config.yaml
horizontal_flip: true
mlp_ratio: 2.67
fused_qkv: true
qk_norm: true
layer_scale_init: 1.0
inner_norm: true
layers: 14
beta2: 0.95
precondition_frequency: 32
max_precond_dim: 1024
epochs: 12.4
lr_schedule: "cosine"
Rows from expert 3 of block 9, named by matrix and row number. Rows with one number belong to one neuron. Each number is 500 + 25 x the weight over its row's rms, rounded and kept within 0 to 999. All counts start at 0. Numbers have three digits each. After the name is the row's rms in percent of the matrix's.
# gate: expert gate (model.blocks.9.mlp.gate, 8x192x192), inputs 0-47
# up: expert up (model.blocks.9.mlp.up, 8x192x192), inputs 0-47
# down: expert down (model.blocks.9.mlp.down, 8x192x192, transposed), outputs 0-47
gate.99 127:517495567545503471500505501462498481533482504517491526466515491505500516514493491499486535490514518523490496512539530517506432484503468483451504
gate.100 086:467509478501507482483452479490521482494487495519513478541518506463515504500450456512491541503488517536470478482479509568484468525515476516496480
gate.101 093:501523463496485497520443551519473546521524519559514520509512516523497458533484472519521503495465512508487504496494497499509488477500514476538464
gate.102 137:532481539506484508455442513471495526542554481491532471548494516517490518522503476526528454489504499480485516523477486525526545494489527490476510
gate.103 087:523512480540503500498464497517453525485486501529476538513511514525517529512492474538484480463495490502505512493479502468506484540520490479547518
gate.104 066:472492453496489531548510498510456493502504482503493525540498528517510538505513528536483520493475529494480503478484473481505472476525505490504508
gate.105 078:528527520503510472480498523518473491494495504474488444490531456506496473475485491516505511492511530532524464499524491509461489512485483509500465
gate.106 103:500520536489517485528511492542525495507482513492445496506481493532490520521511538530505469523554482502497457496465452498484491468504540510488439
gate.107 129:447506481526516522488502519473488469466526534493518504530469500506522503485510496500528513513506511508481524458528519490462528544532499508516500
gate.108 109:480428464497494496521466492437481509472468480474467510482491516470499476475497519495492511495484509429470489486505507479486519559518520481511521
gate.109 076:476480526524549526477471516495516501513449514490474525480506449501499497494504528500472491482487481497508494523506507519518481513491516492456531
gate.110 079:476498516514512518469503500468496466470508554481536509469467470547511501462550486500478537498506483547519491507488459503456464474541535479512474
gate.111 066:523532484505542540519527515514535498485540455493508497523512531479483496458479513496513507536514512477488472524501494505516489496494511502525486
gate.112 067:501547471547518487488499473528473488458476499506457512539491512533528534476522492509494487479496479490485492498518506470516461498451513526500487
gate.113 091:476524485511520483529509444491468405514490507519506505527477526480486488494479520498561518459504468542555458559513486519486485479478519468513478
gate.114 088:484532509478476497514501545509499554519502489496466551483483482487492526505505515532504462491474501498501457531484527490506479475490478549518508
gate.115 092:495533474441492484473492560532527516503476444483495502510485537508497489534507523502493523525480513521479542526472508468475528504534507525522464
gate.116 096:503497471513530526472488499503496485503511488467453500447495517509474494498525537504550496467490499528471495530499508514492476462494498533548549
gate.117 121:518532546512471489532550467496517526484456470485478491482510500531516482517472462503481443512508485500513509464521547496499512516522438524500510
gate.118 117:463484525515461510512517516479499495490500491453499480502531476509509518535522472519486468483467498483501501523503515514529487475491536473477447
gate.119 093:511504488550456503487465495481489486516533472466572553493492513494547505464488480495537537523495499499522508505511474466452522523539469504504482
gate.120 085:527513501468510509528504516509471493529513501493495560479498517506490538507483498531457496503488501518467547515499456506551557458514488525536465
gate.121 128:521503507514526492481490494482516499478539469495482540473507501503504483489520500515443468530514507490498570480491522526504494491488519498535484
gate.122 079:499453495474510491540472532496481508519521506527488525502497522470483495510515502499506490476467506486482525521497487522515556471508528521463513
gate.123 088:552525501455473481448482465539484524453510482485432486510488500514469533487549506501486480514488461471504483504489481489477530489501481498511520
gate.124 133:514496530489549472544433508484487539477517500505524520509515493470500491500506510452501499552484476488505490498493534503489458502464500486507489
gate.125 111:526490513482517491472469478478454503532487507513469557499475518525475517503455508519491529485504520526504462482496490477491472512505517504494452
gate.126 076:512493479493521515519477488494535529506500483501497543550486529495529463504516523490494532505483502479488545494512505527482503527482457487498504
gate.127 087:491497518460485502491435491508449534501527544485491548483525482562505530477506556462492494464477544518506487472451494504503497491500471484498480
gate.128 154:477508570505507511494533537492550520557508464480482462516491523536490503513481475511490471483498486473487515536477501512507489506534507507518479
gate.129 086:488470511500535508479494496491527479500477514462526502476498489490492529476479538472510476474491540525542421496494483527514470489496434515504518
gate.130 085:498476490497503509476485496488451482541488463470480531506477510512506459544472521543473516465470468531520476508521465450518493515513493459499527
gate.131 110:507506478475511475530504489527471495482495487469500521522489508516484524490483495498496475479466508449486484551540515436488515497505484476508527
gate.132 135:465449507495466456496498511455479464510476498455519487529489530514484515515487489548512478479513507504518494555520498453495476449515464498502563
gate.133 138:489525499490490498497497488494523501486477508499512470530487515440527532481491501506509516495505511508522519505491542509533463515533508480495461
gate.134 093:500506502494512532482515504509506476470531445511470546496503545502529485457553485538470509495568485522510541457498510486527498510480490505499484
gate.135 085:482530519494498454498454502511525486498488465473521491523506484509476496501555514452469518466472507486514528462511537550522502520514508491477527
gate.136 068:462484480538550490518482497524515527482518514486493525495527469504514474480517495447480505516523438484541475498515490515508474549512521489528527
gate.137 065:512514450519499476509512487525516545546509505507461521573502507500520469488507517529497503476526476503493485540527545519479476529538431526461493
gate.138 074:507510495494504488539478470486493499460491510503464452520526506503522497499472506493472502533534513488527522472487469517498510506512491466524542
gate.139 127:472478529481490535510488524507503495514477487498450505507498494452536517499528534495524546484527459537485481514494551486527493521509489481513490
gate.140 134:543524488493477468504536493535576493511498493489465461531481517480462478447502450509495456511465495548498484521489485495525510486521518472478484
gate.141 099:465539523529491502507503482511481504480463536525459526560521512486466509517520521547503475488503496476482521460503487476531459507468525480484496
gate.142 097:509495472521479462508477497500493458496508471471518515520494491490529515513509529514509460494476487489492498530503479492472520541457488500541501
gate.143 086:497503482507498506485457488531525513506475517504491497531555526486482489484493528542519438520497485488517496519483484508479484503545508471478508
gate.144 128:518502519505508482496527524517507512501502502465520525565512544482504529510497501497504501526498506504559476497542512501529543528446516473483498
gate.145 093:485474484507517522471524508501460480452515473468488531474502506543466538486489470516519491506483489480473515502511522437529459501568501518481487
gate.146 104:481502515507483482493509500549520494558489516492530533508495537503499525498521516544457524508522515478493490491477517482486532486540467494529451
gate.147 088:491528464497489439537514470475498508515506485501530497520496456458527465470501504493519520550478530448518505468463448505480492516478477509531523
gate.148 079:523439474502423492519510456454528490499471507440479481523506500550476488538465485546476551486497524517501502495522479477464455477522487542537517
gate.149 091:493500537461491538501502466480511468482497485523504465539510550500544477490512492530507487488489486545516518480512526509516483459522516480470471
gate.150 082:502487491526473485537502511477493453512525492473561490501476525515503455437487504519514502483507488505501520506504499526508517528525493492488498
gate.151 107:468534470498518498512501470511508505482485493481497526541458491491484528503495534459523501557512475504520486495502472490490495530456484468535485
gate.152 157:472489533479517548476483511532505471504532496500466472488504518524509488507534528496532517465496484506537508445556503512560524466457466499533486
gate.153 101:505556529502493522500483548529499484488511521508486439506510538475507480495480512489515529507497482542517502508514503480482562469510484495515476
gate.154 089:495468474471484500502483468507498487538474517531510485458544489484514496461498526484497494512489506501476522503549503514423496503446469496517554
gate.155 088:519503485505518498481504518522462463506426518465503513438500529513517469515472511499511470531482504484491464496537501524502477484475507513530493
gate.156 121:502506499493485514487532530486498494500464467545513534510484494480497443478533538507482555520497493491497473484495545469488495538503535490509513
gate.157 123:549486520513520498504493482525535467491479496479522510524493494497481500504494523490512528469495444565479486559536542524530470486498493533488449
gate.158 092:533492550476521487500426467541469491517507469542474484467507528488500463536548509488482508529444488471494519517466520514506495474477531498519523
gate.159 089:545497539480484542535524517512503529532524453529504482505489471503494466463517488468510512503477520533518478537467494540508485462487456476503478
gate.160 089:487503477483511461470515501502540515503513498540486500466515469502473521518530478501474483512507474537501418498520474511499497482467487513512465
gate.161 125:448509546470459519473476539491486477524486506474505519474530498480566494505495478484509467529480520449460503455499524488509472540515509478483492
gate.162 087:489496499444476483504509490473449471476483501499462494475489563506479490475487565456506489446514498511520522521483466484496483447544475543539502
gate.163 072:526594503509553531491521498509506559487510510545469491524509503487455488473545451517513491440498528499534480504536486525515481505506445473520468
gate.164 075:513500462478472469507518502490507469479456501490483491515494517512517551528498504459533535496515525506534538481503498497511486492462517497508543
gate.165 135:473467473486525481525524488505509524523483456538467483457490543484486521504507471487537482524507525529501512489520498527519516519522491505480537
gate.166 079:541511512466493440506494464485501539488520505532523520504458521492448456470527536469490515486502516494510491503486479506532506483465527498440502
gate.167 073:491475446484498497508449510488503503478482505509437508512494538533522499524501507502510489512465460517538485483476542513506550524502558497504496
gate.168 067:519509529518497505488478513490510486542472541508464538545513482483514495518497478502484495496512447501504526524527480465482491505487487497485502
gate.169 111:510509526512495453504535461496514459501507468474542515495498474508510460480517501484506481481464509521510488489520433506513516502520511541476550
gate.170 090:452500472477418460519541459473498488500502459474514495496537492553475487491482502532485528485459466491491525520467503517507486521509507498468549
gate.171 074:518473469447472543469489501503509519523520492560511448521510491460531497478490532520482519446516487554527503481504531503484498493486469477488475
gate.172 101:516510508458498486489521491518534497470494479499494493509507484521504519461558506486500531505519569564507479519510510480535473486513513490516498
gate.173 079:542494514486467502505550474483535442520451516448519499503482479490474489519517506521466480527491503435535496546481527523484486508485529526493523
gate.174 088:486472426525520495487500504529490502549522459489495503501509518506528491458492530438511531491485456519503532457546449493503511466533453483490517
gate.175 101:529526495552493514452539507467507468516516523527492503452509511527483485518456474522466513514530495470502533497531494489485558521469589487505502
gate.176 077:515507500525519463485485531516528547524539477517481528495494524493546532498505490505497515505514493482472476531543470513495450525421519547507510
gate.177 118:492506542526488488510472453551488502519475499484507532505486480505498532467459505439516530519450474465485513549493534475474510537496518486494527
gate.178 110:492517487541458470470543497510485437505484493503531549481497444501516490487444477495516496493464570509481506488513494524489496487525541484496504
gate.179 112:495521498503540490527525486473520506519481467465459523489470497532500549527453495537504491554461461487473506537512456487519456515549492457507468
gate.180 125:518510517529498521530466524523489506538498475493451490532502500498506494466515490471491524541537471506551496506496499509511481520536550491532523
up.99 125:513472560549518467508513514498524484528506495522472485484535490515479517522494507489493530522497497504506492516546523524494434473501491496453475
up.100 076:481455537502508506533517502491488480498510491457468481483487502519499485495497510482482439532483516502494522517513504486431483465481472496507512
up.101 098:505535433488514498550490541519546522538507495488519473510489495477523553526506513520512494496460521516515483487484464518526491495518455481489464
up.102 131:487545480484514519547572465507496485471477488506463511430508505491476473486506550491492532474501502480516540484516526449468471476494472528509518
up.103 093:486487447522561509503492485518484515476552500518503481508554499502481524495439467535491509529503479494507487425512495507461580529540486491477488
up.104 070:489525516476447480470444495532484535515497479518519475526514490494526479513483514515502484544501497522499517508492529482496478543505483527480519
up.105 076:505537449509522481480528519531485510480494510490474491503517466506463491506526537525501480525495521497461505566534543499472517495496474522505506
up.106 104:515497568524527518526453529505518510521490495504513478513466526521483510511517505509469469481544466516527503512488478544512499481514479479516503
up.107 128:413518481524536512478521518459504487481521542512494513523475509485514502490501493484507512508490512505498525438510537487467505560518475515495477
up.108 110:500458506464520513517506455478528497478517489474489452490481478495502500483546535487480485529517531443486473499504489484492497511508504492520516
up.109 087:486469451475477497497504515456466498499506496468526460497495538491473456484471452490487533568510541490477534484498492502473501509474502510550527
up.110 084:502499507465510480513464493499474501530512512498495449484535511518471551533481479501494483519457500436482477542504465537523471484506485542498488
up.111 064:456498519476461468525470498508431452512463488510563518462534491514495525559527522497496458499462510499513499509520490531490538492561465459466500
up.112 069:511490525567518464503469521543433487492459459513510565491504484495513472485534520452522513450475518536493507504484496521491484514515509481464476
up.113 087:466525510459514495531540493514506466505461485523507441516519505478464458511475527494509518495529501542553552529513455521494471461441517485541506
up.114 092:500504496518473482496465524485462510480482498529530495501495455492509505532509523520511450534481506485514493510506480492502466506505440537492556
up.115 102:502499514508469490518457511523469531565531563522477498528496513464524515496522481527511514446505515500475468490523511457535456467452489510497485
up.116 094:558516505494461511514499471513513510478475499493573537496463457502500482546517486498478531512497451452509513524468475543485568487522509518445525
up.117 112:510523531493481500526545476512533553464515457478484526473534519511532476506486494505493426499492470513514488468544548523530524533505485505463500
up.118 122:427494494521471440500536521495510517486467505475523489506519487516493501508499498514496514473475539517520522522504498518543474489479500511495468
up.119 098:497500483486532506502495504521456485508520502528474459511524486477509511497527527528473510481515487496459516516497512511516423487466510494464483
up.120 090:497465508517522518525500487485481500504498492520501470491498498462494490481495487517503493513524480518509455525502503493483524562501509471503472
up.121 118:502499505491487489520489508496475499515442509495544475517512511511485497484485505504530497473472502496520444520496487458505514503502446494476535
up.122 081:481474502483495515553471469458488517519509505534539508448543480494541545499466472472524485483459513559526514563547501498518527537488469485451455
up.123 083:469508520526464520550516519521523504519466491493542507484505522512455435499483492469511481486449494483497535515488490523528506501523505490516508
up.124 115:488504526510521454517444507456503518524528514482538512523521485448518486500494513454493505564482454522503516487501529529488473478489493469490519
up.125 105:498555505500502452497517507547552521459511520528511506512516493489520495488553503474534485474513446470487509469483507517503488511449519493493527
up.126 073:477515456533461490522494489529495516512515499446444488498502523510480501493518485534517520470480558469474505507514496453479476494502499443505486
up.127 085:481517496490503501554537476484521485472510451540440481525500501465503509526496456522496489489504466488501519525552484493508466509501521529521517
up.128 141:560486465496503513533471499521473468456468527509501508515484492469507501486492522489480506504498518517515467465538482475507536507472489454512528
up.129 099:513482463546507464527491538510492502536544495461488467485491519477500509474482463521527531511457466540483496463475495494486488523508482474498531
up.130 077:465485497510483460493551501469498473527499515493486493535487491537521449531488534516467493467516509558477461530481468472511456535498534497496525
up.131 100:513529527484516475473482529512443483527503466520503488494481490515536476533479486514502486495506460489501517497484487517479558485489519523482530
up.132 129:479448504483488508521453522480545482524465452448494500540485481476506455499491563491521536490509502539507496558537520497500504492522474501496591
up.133 132:510447481521477503512516477505476492485549479504519514457502476555489494532527475492486511496489495470477475502488499539467544521474524535530537
up.134 077:497530467504510529509495472502512521489503500489502518511522508486470537522509542531516532508502526526490468472530503507513505497512500488502463
up.135 082:526474497497487569501464548516509510461507528523501527452478522521524523519482490503553466555542507489479485507497494502471495483509496504502486
up.136 072:509485478533512486525489525528463518512498473539518534542518497510488518521472491410499488545523468458460473489499493522470483537448533538524515
up.137 070:503477519488475543521470508499500469527490534477531471475531507539497487538459515489509542494491504520494523456489455546485467467500468533533489
up.138 086:497512497506499506474502477502529512511502476497546537501485497498483500513494509465535522465478478507501506527485555531484485513528500530496514
up.139 142:509559483524476528484523496522531468512504494512444456516517508463502482490484465508475492518481508520494545496471526554537490512497540488478489
up.140 141:517556463490534500524537467533560472496506525503504444488472475481454488483513478506488508533486491589510460505493476520524469463500514484528459
up.141 095:489478533520505526460513479472499494504527478492471492486505494508441523427485575513540495484516516483522579479494512504494488472553529500490516
up.142 096:565498505492528487489520481532520476492483443487523495487486502481547476486488562464518536536501528531546488505487527539521444509504491455476496
up.143 089:516513530515514513513485482489425477504474535498482495487498495538491501513465501472468528461494496525490481503510460473494477523537521484500467
up.144 129:512505514505515492480530530506496508496494501486504511552502526508501532499522486503492496506508528489551473500517549519513540532458495481474520
up.145 099:494485472505486462465554513517489483531502521498505465524518479538506520489466502478526479504497482501478503552513505538500518471525508453503494
up.146 107:550513476486511542481473518483491510480530483495457494510511486499499483495485497474534495476495429512496510502495499482549485528434490505512501
up.147 087:466462481519467474498517495440470470555535509494529483526457524500490513530504533538488532537489488522536519468510470457486500532493498494515514
up.148 078:472533500512522532501527503551506499480526496476498502486484460461511511504497510490531523531507530495526491491506514533493524593492463529507508
up.149 088:511479503494476530488460512476514520477509447506485511484476510458533525470519475495496508499487482483538519496483498478498509532536514467500496
up.150 076:508489509507464484472501533548490527510458505502482479448489530526524495502461504462510513461515512485470474498504496551471497504474521526504495
up.151 102:532461476493504505528519514496510519485498509511522494457493555506539479487496486528470494448471490459489472492505513501504493466501475494479488
up.152 154:480495546468514544483501509535515469500520494519456472482503513512512504499525521494525519477506474509516523440538516514578546467483464498532487
up.153 111:488462485491499480502551464476527550508489478510501560472492467532487514506514509524482502492501514511464462497503491518510439502506494507486526
up.154 100:497550528495524523510489515447456520471540496461472526513470520508502506567501500526521499469517515508520489503472489465564507492546506491489475
up.155 087:521501509491563482498515514501495457507507496493522511478494519484500512486514535489520482512530484484525449493509493495476480511488524499534491
up.156 112:454481486509481492480500537477515518536498511527502550506495469452502445459510517475501485511474486511472511473482555467481493551478514498525518
up.157 127:556486498516504514499495457528532475499494513487528522511491496481468512519502506481519506492477450553495493539521525537521477494542480536491455
up.158 094:523468528492527477524416519521480493491495483534490503485503531494485493512538515521505510541500426463489501523488483506530523494511511529475485
up.159 086:508486469472486454511525513549530468496490446462484493493481532517482521495459501454526497502487510509512474547456527482488555453496536505573512
up.160 088:546532517526476532508475520508436497503489491526545496557475541462523497519487510530557521494547504467466493491440497499460492553535494487486493
up.161 136:497510475461494503516514508513534519491485521476520424515496493525502520539520524535537473515557450506507474443520500483486541507514471439504495
up.162 086:518522485508555495489488522524494505516527526472481485480489482503528473489525525509504500498515552489499453499512550468553519520499524477499523
up.163 071:447464521511540503517528541474479479502518515520515471450462522543525488517517503491485474498519478541497503543525504536476479449486486489516453
up.164 080:478530482518535489469541487534486448461498471508510517493472479532496473506507501505507508491495479467528531509511487454519483499515509500477476
up.165 130:454442498453505468531496501505506555530482479518484511466465524468511525502495480471551512523509512547514500498507519516503498528513492501524516
up.166 087:504480483511485455526501536522513525517491474436531482488526481472556536496540514451513490514501509499490420531509503501480496530501497484509542
up.167 079:535465500520526508486453494442487510495511495519483534486499513483489496516512497529493494529441460507492489499509486538476524514484469474527482
up.168 070:556463497514512521503511475489526535455510505504507478502482542492548485475508550495516528506531465468502486524513523512476458475477517531489534
up.169 114:488495502478479473529529463503511446512483476474473523509505501543533515458524503507494462555502547470526500493492562534479542443509518500520516
up.170 096:545525573472522521498492540513504451482518499508523501468502518470530472439504487434485452530532506503484491473498545497510518488503527502512484
up.171 079:507522439532494493474521533521509515472500512527479523479509536476500518493482486521531512485519523519525495486476486479532482542482459553522518
up.172 103:498496491494513504509532515495472487529501506523497497513494496471459511503496493494521499506470448462487543473501483486472514459453525508494467
up.173 081:507493499493493486513528503503562515525518514485528506528502507505513529480470491477546474485502494543483446525511466520491457540526458531499491
up.174 088:534461513503496499534463523488505468510517496521507459519501534512469473499489464454489498502499529478523459513480525505529524457458494468428465
up.175 109:462481484517495475539450575511487477488457485456496559557492488475492494505484531459544514477470518473498525474500468496517486541489488505525489
up.176 084:469486519480463512499525525479506503491478531506518521475458537455527541513499483480523473499508519470486499548482487496528486522445551507453486
up.177 118:487524516499518442507502536521536502523499511530473453505480528484489490472535485495494467500473513523487488501481449517497498494462522498484508
up.178 102:494509496544470476499491497524476475501492478510522526462499478514497462492475473502506501525475540489489475497492511511482491529525570437517506
up.179 104:507502495512464457505467511497460490478498520520546463527465526496538501518538521482463484490502541487503514466492491508491558483453499497466526
up.180 139:467444476506498473491490520462483505457507506439505515483483497514461500525439541524477466495457509434493455501455518459491513522445501494499487
down.99 111:553531479503513493488473465516488510525514472497548466518550514473494499491527538486501489475542517524477503517466519519492522457452504547486505
down.100 091:529473514463520487516507497493438500514479455457497535477505548460495496504539524449494500450513525480533508494495487487526486522490539503487487
down.101 099:511494473476494468512481499506533513509503531515503493482525498531513510530535465505498517528478441494471509527522519465518499491491463500489491
down.102 127:503546491489510491542498472452503489519533574467519535459547492460462478482472488520498453506480502508480512512483486521503481512535507543466533
down.103 088:513499475490485540495522484526538523494506508521535503514550516496507505509498442499472534489497501510544468473496522501491537473507516505543522
down.104 070:511509461511524489493499519482483505495434486544487519512509536499507513485521480512541473539459514507463490512490474520475500500492508474505501
down.105 072:505491516551457502470499486522511494519534509488511497537480525439481524474506479525496478483503489484515545504496499483508497501489490516475546
down.106 104:467490465496497498531502531527427522498465564537474530480503518504513489530552507472540486485484484495450469474469483503514476514438490518526553
down.107 128:464493511533493467497460464513519452534512474498461520501469501501484521504528545510492522475492489529507514506485482487450504508528501492504510
down.108 118:509484468496492512503486485511488500479527526481471510505472504509503507474468473500495512497509524506506481528530563525526539476497492495496474
down.109 085:469516511486541511498494497519493479485504499451454472483520503521521516500504478506464515503486525475495491535531525450527479472507540536469513
down.110 090:528477496492481500528534504569506511514490486515526492532489515505502583463505494475485446528518461497509514551493481466500537506514494499503521
down.111 067:508504524488486460502490539521454517470483495530542465443502457510476522556490470503505457484496518495516468451454480482479477504527532492488499
down.112 069:494459506517487554517506481509443500489494484499474494487523454475500501479539497503530512549491492494475513506481524534500453518501508523479497
down.113 081:508495470481494511526507477483493460564459520507495529510527512485563504517527538493504483523486470470519480542481544485480521466517475507476513
down.114 083:520452517453421487506499516498461452526520522513483476500500488508500482546525528496507464506533489495494506495491488490489501521512507506475508
down.115 093:528448536476481469547485500455517491540506505500514483514504467449478527484468522488507571505493519499550493494477502511532509472444501522491476
down.116 091:481482476452506528493512528475508476491499540497536477501475532523507454493477496467520496528533517470513536507485524539498474529471531506512513
down.117 146:485504485484484509560541526491496537513491498511510514480506496512535480496516523500494482508510519535538509566458536541511449470475490504494476
down.118 120:519497482451509551508505487489470456492501497548497467498467520479510550532487538485507517473452494524476572452494496477494508501538505521527512
down.119 104:484486502535476546478520457498515472473476490508480512502534500482457481487471479532525540515504539486468513498527484475482443474487497528519507
down.120 097:512484488516479484517463513527478552513501480496509498519490459478504517492505520481487505516540521571515495495510492539464525499493469469513477
down.121 119:545525488525491553473472504517529492488511412497508556516492498510495466482500479482479476542482505508468487498477483474498498553518514522534465
down.122 080:488465482509521495504504501482466488511517516475507474520472494502473493523479525535485496482510479517516503517562484522524515473525485512522506
down.123 080:473517508527491544476494526485499534481456476511475530469498497472495488438444474507525462504501462525503527519509466518510490540515546487471471
down.124 113:467501528541480489462546508490510513481495533528495515496495492496505481451470468492556506512521539505471510518494487542462516474488513491471457
down.125 114:526509501507512469503512448498509470479509591500491526481512494476549498511500499483527500496539486504508494503483514504539512493502474470463528
down.126 078:555512485456525511484505500472469526517481498489483461472522488495495478511541509522531518492533518479502542549517496546509491460478472493457462
down.127 098:461518519496522478503478485531523489491482540501463481517503460474533552532502474502487544485513508438478547468521472532505559499517475485519486
down.128 142:467501514498522497504528471498488507479508516474498495482507503507487504523487479518520493521466535424502492482528484446493444476476490484511478
down.129 085:487473495505509502533575481480513471501463451495479488507495484497488529465457533519474456530513508508438469469505453491492490497478496508501495
down.130 097:495539468520501521477524546538487547465481505511477534466471507500570510515526447534512486519509504535494476449495521472520468544447498523549518
down.131 110:527487474505549512470535543489508507509506501527450484489497486539491504511431522536498477500490501485442504536547531476551504478457500513506490
down.132 149:471485517479493518518512533486473495497445466531503547538499515507510509560520510530460520498531529496493479475513498464541497494489466519464501
down.133 151:465491483521527512518492544511531526474520498513516494483513505520490509475491466509528536506490521508497480500477515501478525480558471519514475
down.134 089:519527501518476509515506511511497505460497499481524523525458529521472478463480522496519510483541498479534521496528492527508488479490490460489486
down.135 080:492476493500500477477492483541454520506544507454485516475539491443503477476485529490482496484465523542506476479508492520478471557495447490524528
down.136 074:527536466512499449494477477461491515519502454508506515483461512489517483488477461465448518477510505491565482505498515493484498508492520457518513
down.137 070:548486516492513501482483507531526537525498479524485513526486489543509489535503515506518510532507504481456524505475511460492495514465534548484497
down.138 082:470536507486498472500495496476482465446502464491525549505492492450480498482466509491523476493512531462503498533473471478449492503483493500514521
down.139 132:520536518481554592506519490506497502514467528497497483492513529463482499512489564485531503508496513530450501529516509504518547451486490479527492
down.140 129:512512497535543545537495506484514492461493509496503463473515485478475512557517530454528470527529495479509500517506500499493503439490501535522511
down.141 096:492484478492477486483492533482528532499482493492483525456519478542467475508515463468537459488508522516500456499507516520476472485468476550520492
down.142 095:522490465476564488509473518483546457458505524549496509489518474519485531497457507518468477478474495507482453500525477445481511545516510472549506
down.143 092:504502489473526536502533470532498536490491494527490469479492506482505500502505511500487547464491449491474494481524499478510456484451522485469522
down.144 120:498498515470496494503535515505506537475462506468484532439499474486502474458473498484511540498465500496504493522505478538506484537461458474478530
down.145 088:499504477495522509522524516473523525516481504532501524504519501515488506469454535483549542496492527487494493502479517542455517463486486534455469
down.146 116:502501514493518432515497528495483521502518482530478495466450455458465499492478493514541479475500533480528504494477499500514487495538465491488479
down.147 093:508525514488484512497461504512476511486547494517463483503482507502493527515521495491484475486473478487534513529532528507552509505516490538414476
down.148 073:551480495515483493507505561491492506495467457474506523487509461531508500560528492461505435527478511498527536503494499514471484542473527493535538
down.149 087:517558465566514506500526512503491541499486480501472488524506465553455456491513497492492478463479519497489503534538482480525484500534494494522491
down.150 081:493541522507466470526510513522489509477533496528454480537509490494506488508489510509500506481550506519505472450503419487512490510461479489497494
down.151 107:509545462513489491491512453496489490513499504519497495503490457487499486526468479528522542456508509501519497513508481521536463531518522469505508
down.152 128:525482484523502471505513498490529462452489497497524523510502527463519481446442500485466535497514507581488483492512491509469503503486479497502476
down.153 098:496486542512503494502491486481502485476541484467482511523526471503499457558485424485500494460492483464468528494509522557515467506486533491517478
down.154 099:519519492513484478535478457529475471481536505489455460472510508505458508482479474506499497506463500487538474419477472484455521481440518459503479
down.155 086:524563509487536510464503445543508478452498482524517523505470508528525500494495467519529504506497497488453486545526501506516484472487478511506507
down.156 122:547534494501507557505492537480479527524469480474534491497524487491533482448493470528510493497483530467525542528504511528498540480521510545518531
down.157 120:504454505513500478477536498489505545482557500524477477510466486496502514563515486503518512519469474505536504475533521504447494464494457540513505
down.158 082:502463556511479464493509449507510530494492470517497515513510494486505480478535488486488527551530550448529453476506506519493475478529544510539515
down.159 100:459470500522535523486474560540478513467509517529542479485541481515548448471495482493495498504492471502534520449485562505510465482496456483488545
down.160 088:489472505492490477523458480490478526454513469506464535528502469528540435521497445535474549513482523483514454461484465476505482483493502504445508
down.161 127:480474504528504486558508475486506524502491481531499556507467504499462490452502447484466513538514505478508497526520517490511482514489519500531488
down.162 079:504483512572519492485495538571510513520499444468483510508563482546452512483481514496489501456478496508489465490503453482513492515510530498527474
down.163 084:478466519495442507496463481494531513470527468461485511460475480540517521505459530494499530527501481493480502489501476472498517529533484496517523
down.164 082:466471548515471456501453523495474518492515451521473505491515494452490510501453521488482521494499541500526481516527500482517502502493462479462478
down.165 122:535510436513502507515495531532498509491505479544469540500430546533483518469497535466432502500506495505493488505509536514493490484484530478477513
down.166 087:499489472500522547503555535449473541513500479452469489493483507506488513490502453526534493499499488490479482508482505493515541484500522530524495
down.167 070:505513508476526518492519462503496528539498535523490498495500483534475491502483514529476497496495513463516505464534514547469478505541478513484505
down.168 066:510501476505540522492458544487509511540537494459500505477504502487501483481483519487537485472464492478463490527502523516513486487509522491490458
down.169 113:516508481503495495498507522515511533545490477513559463503487558526493519451481538521501506518507553486481514475511522508501496436534440454503480
down.170 099:504528509497497483552491462514509500469496486478516492538504495505521501519505525458536483535558520473481490509453532457480474486476505487519514
down.171 073:505526495546497480476499548509494485509463473529502556456529538480509518530508507492486485498522517504536522534459513529458526511509479475474526
down.172 094:463457555503514488473510502473494546451470493514508512505480464519517500492504478547468521483555509506481524507451497465519542467514533466477495
down.173 084:506514504479493496517500467502463489487502468468518456494479512483521493466481457524517517454472482497530496485538488517483503547561512515531478
down.174 088:525503490519503575492526471502501456476480515475518507497496532485489510493483528499486491481497467510476489523518448477460554479524497517487518
down.175 102:525481508499504542493525429500499506514500497480505491494518515508495499467514464463500513505478509505526472489477477496472524459537418520562491
down.176 082:459482495499501536512472495502529501495494461459554530477512515524508528475485472512521512474492492500471519482470474499500532439558504516488481
down.177 129:491511477462505472489480522464463512499536472523465529481487486522507486453470497494511486469474483532509519489534493503550454492479464496483498
down.178 111:482517552514486556461522490544523490524500532512526495459489489509490507518490547516469497540525507559507524487474534479492521501498478481474537
down.179 116:518493544513499477513464545451475481555518507510502473490505492503514510553484514530482506476506479482545525482532475487499494467511488496472508
down.180 126:502461558468472503464481479485520529536483484479555458498499502508480491503524483484530469558508499483486492490482501472499493482485487485478535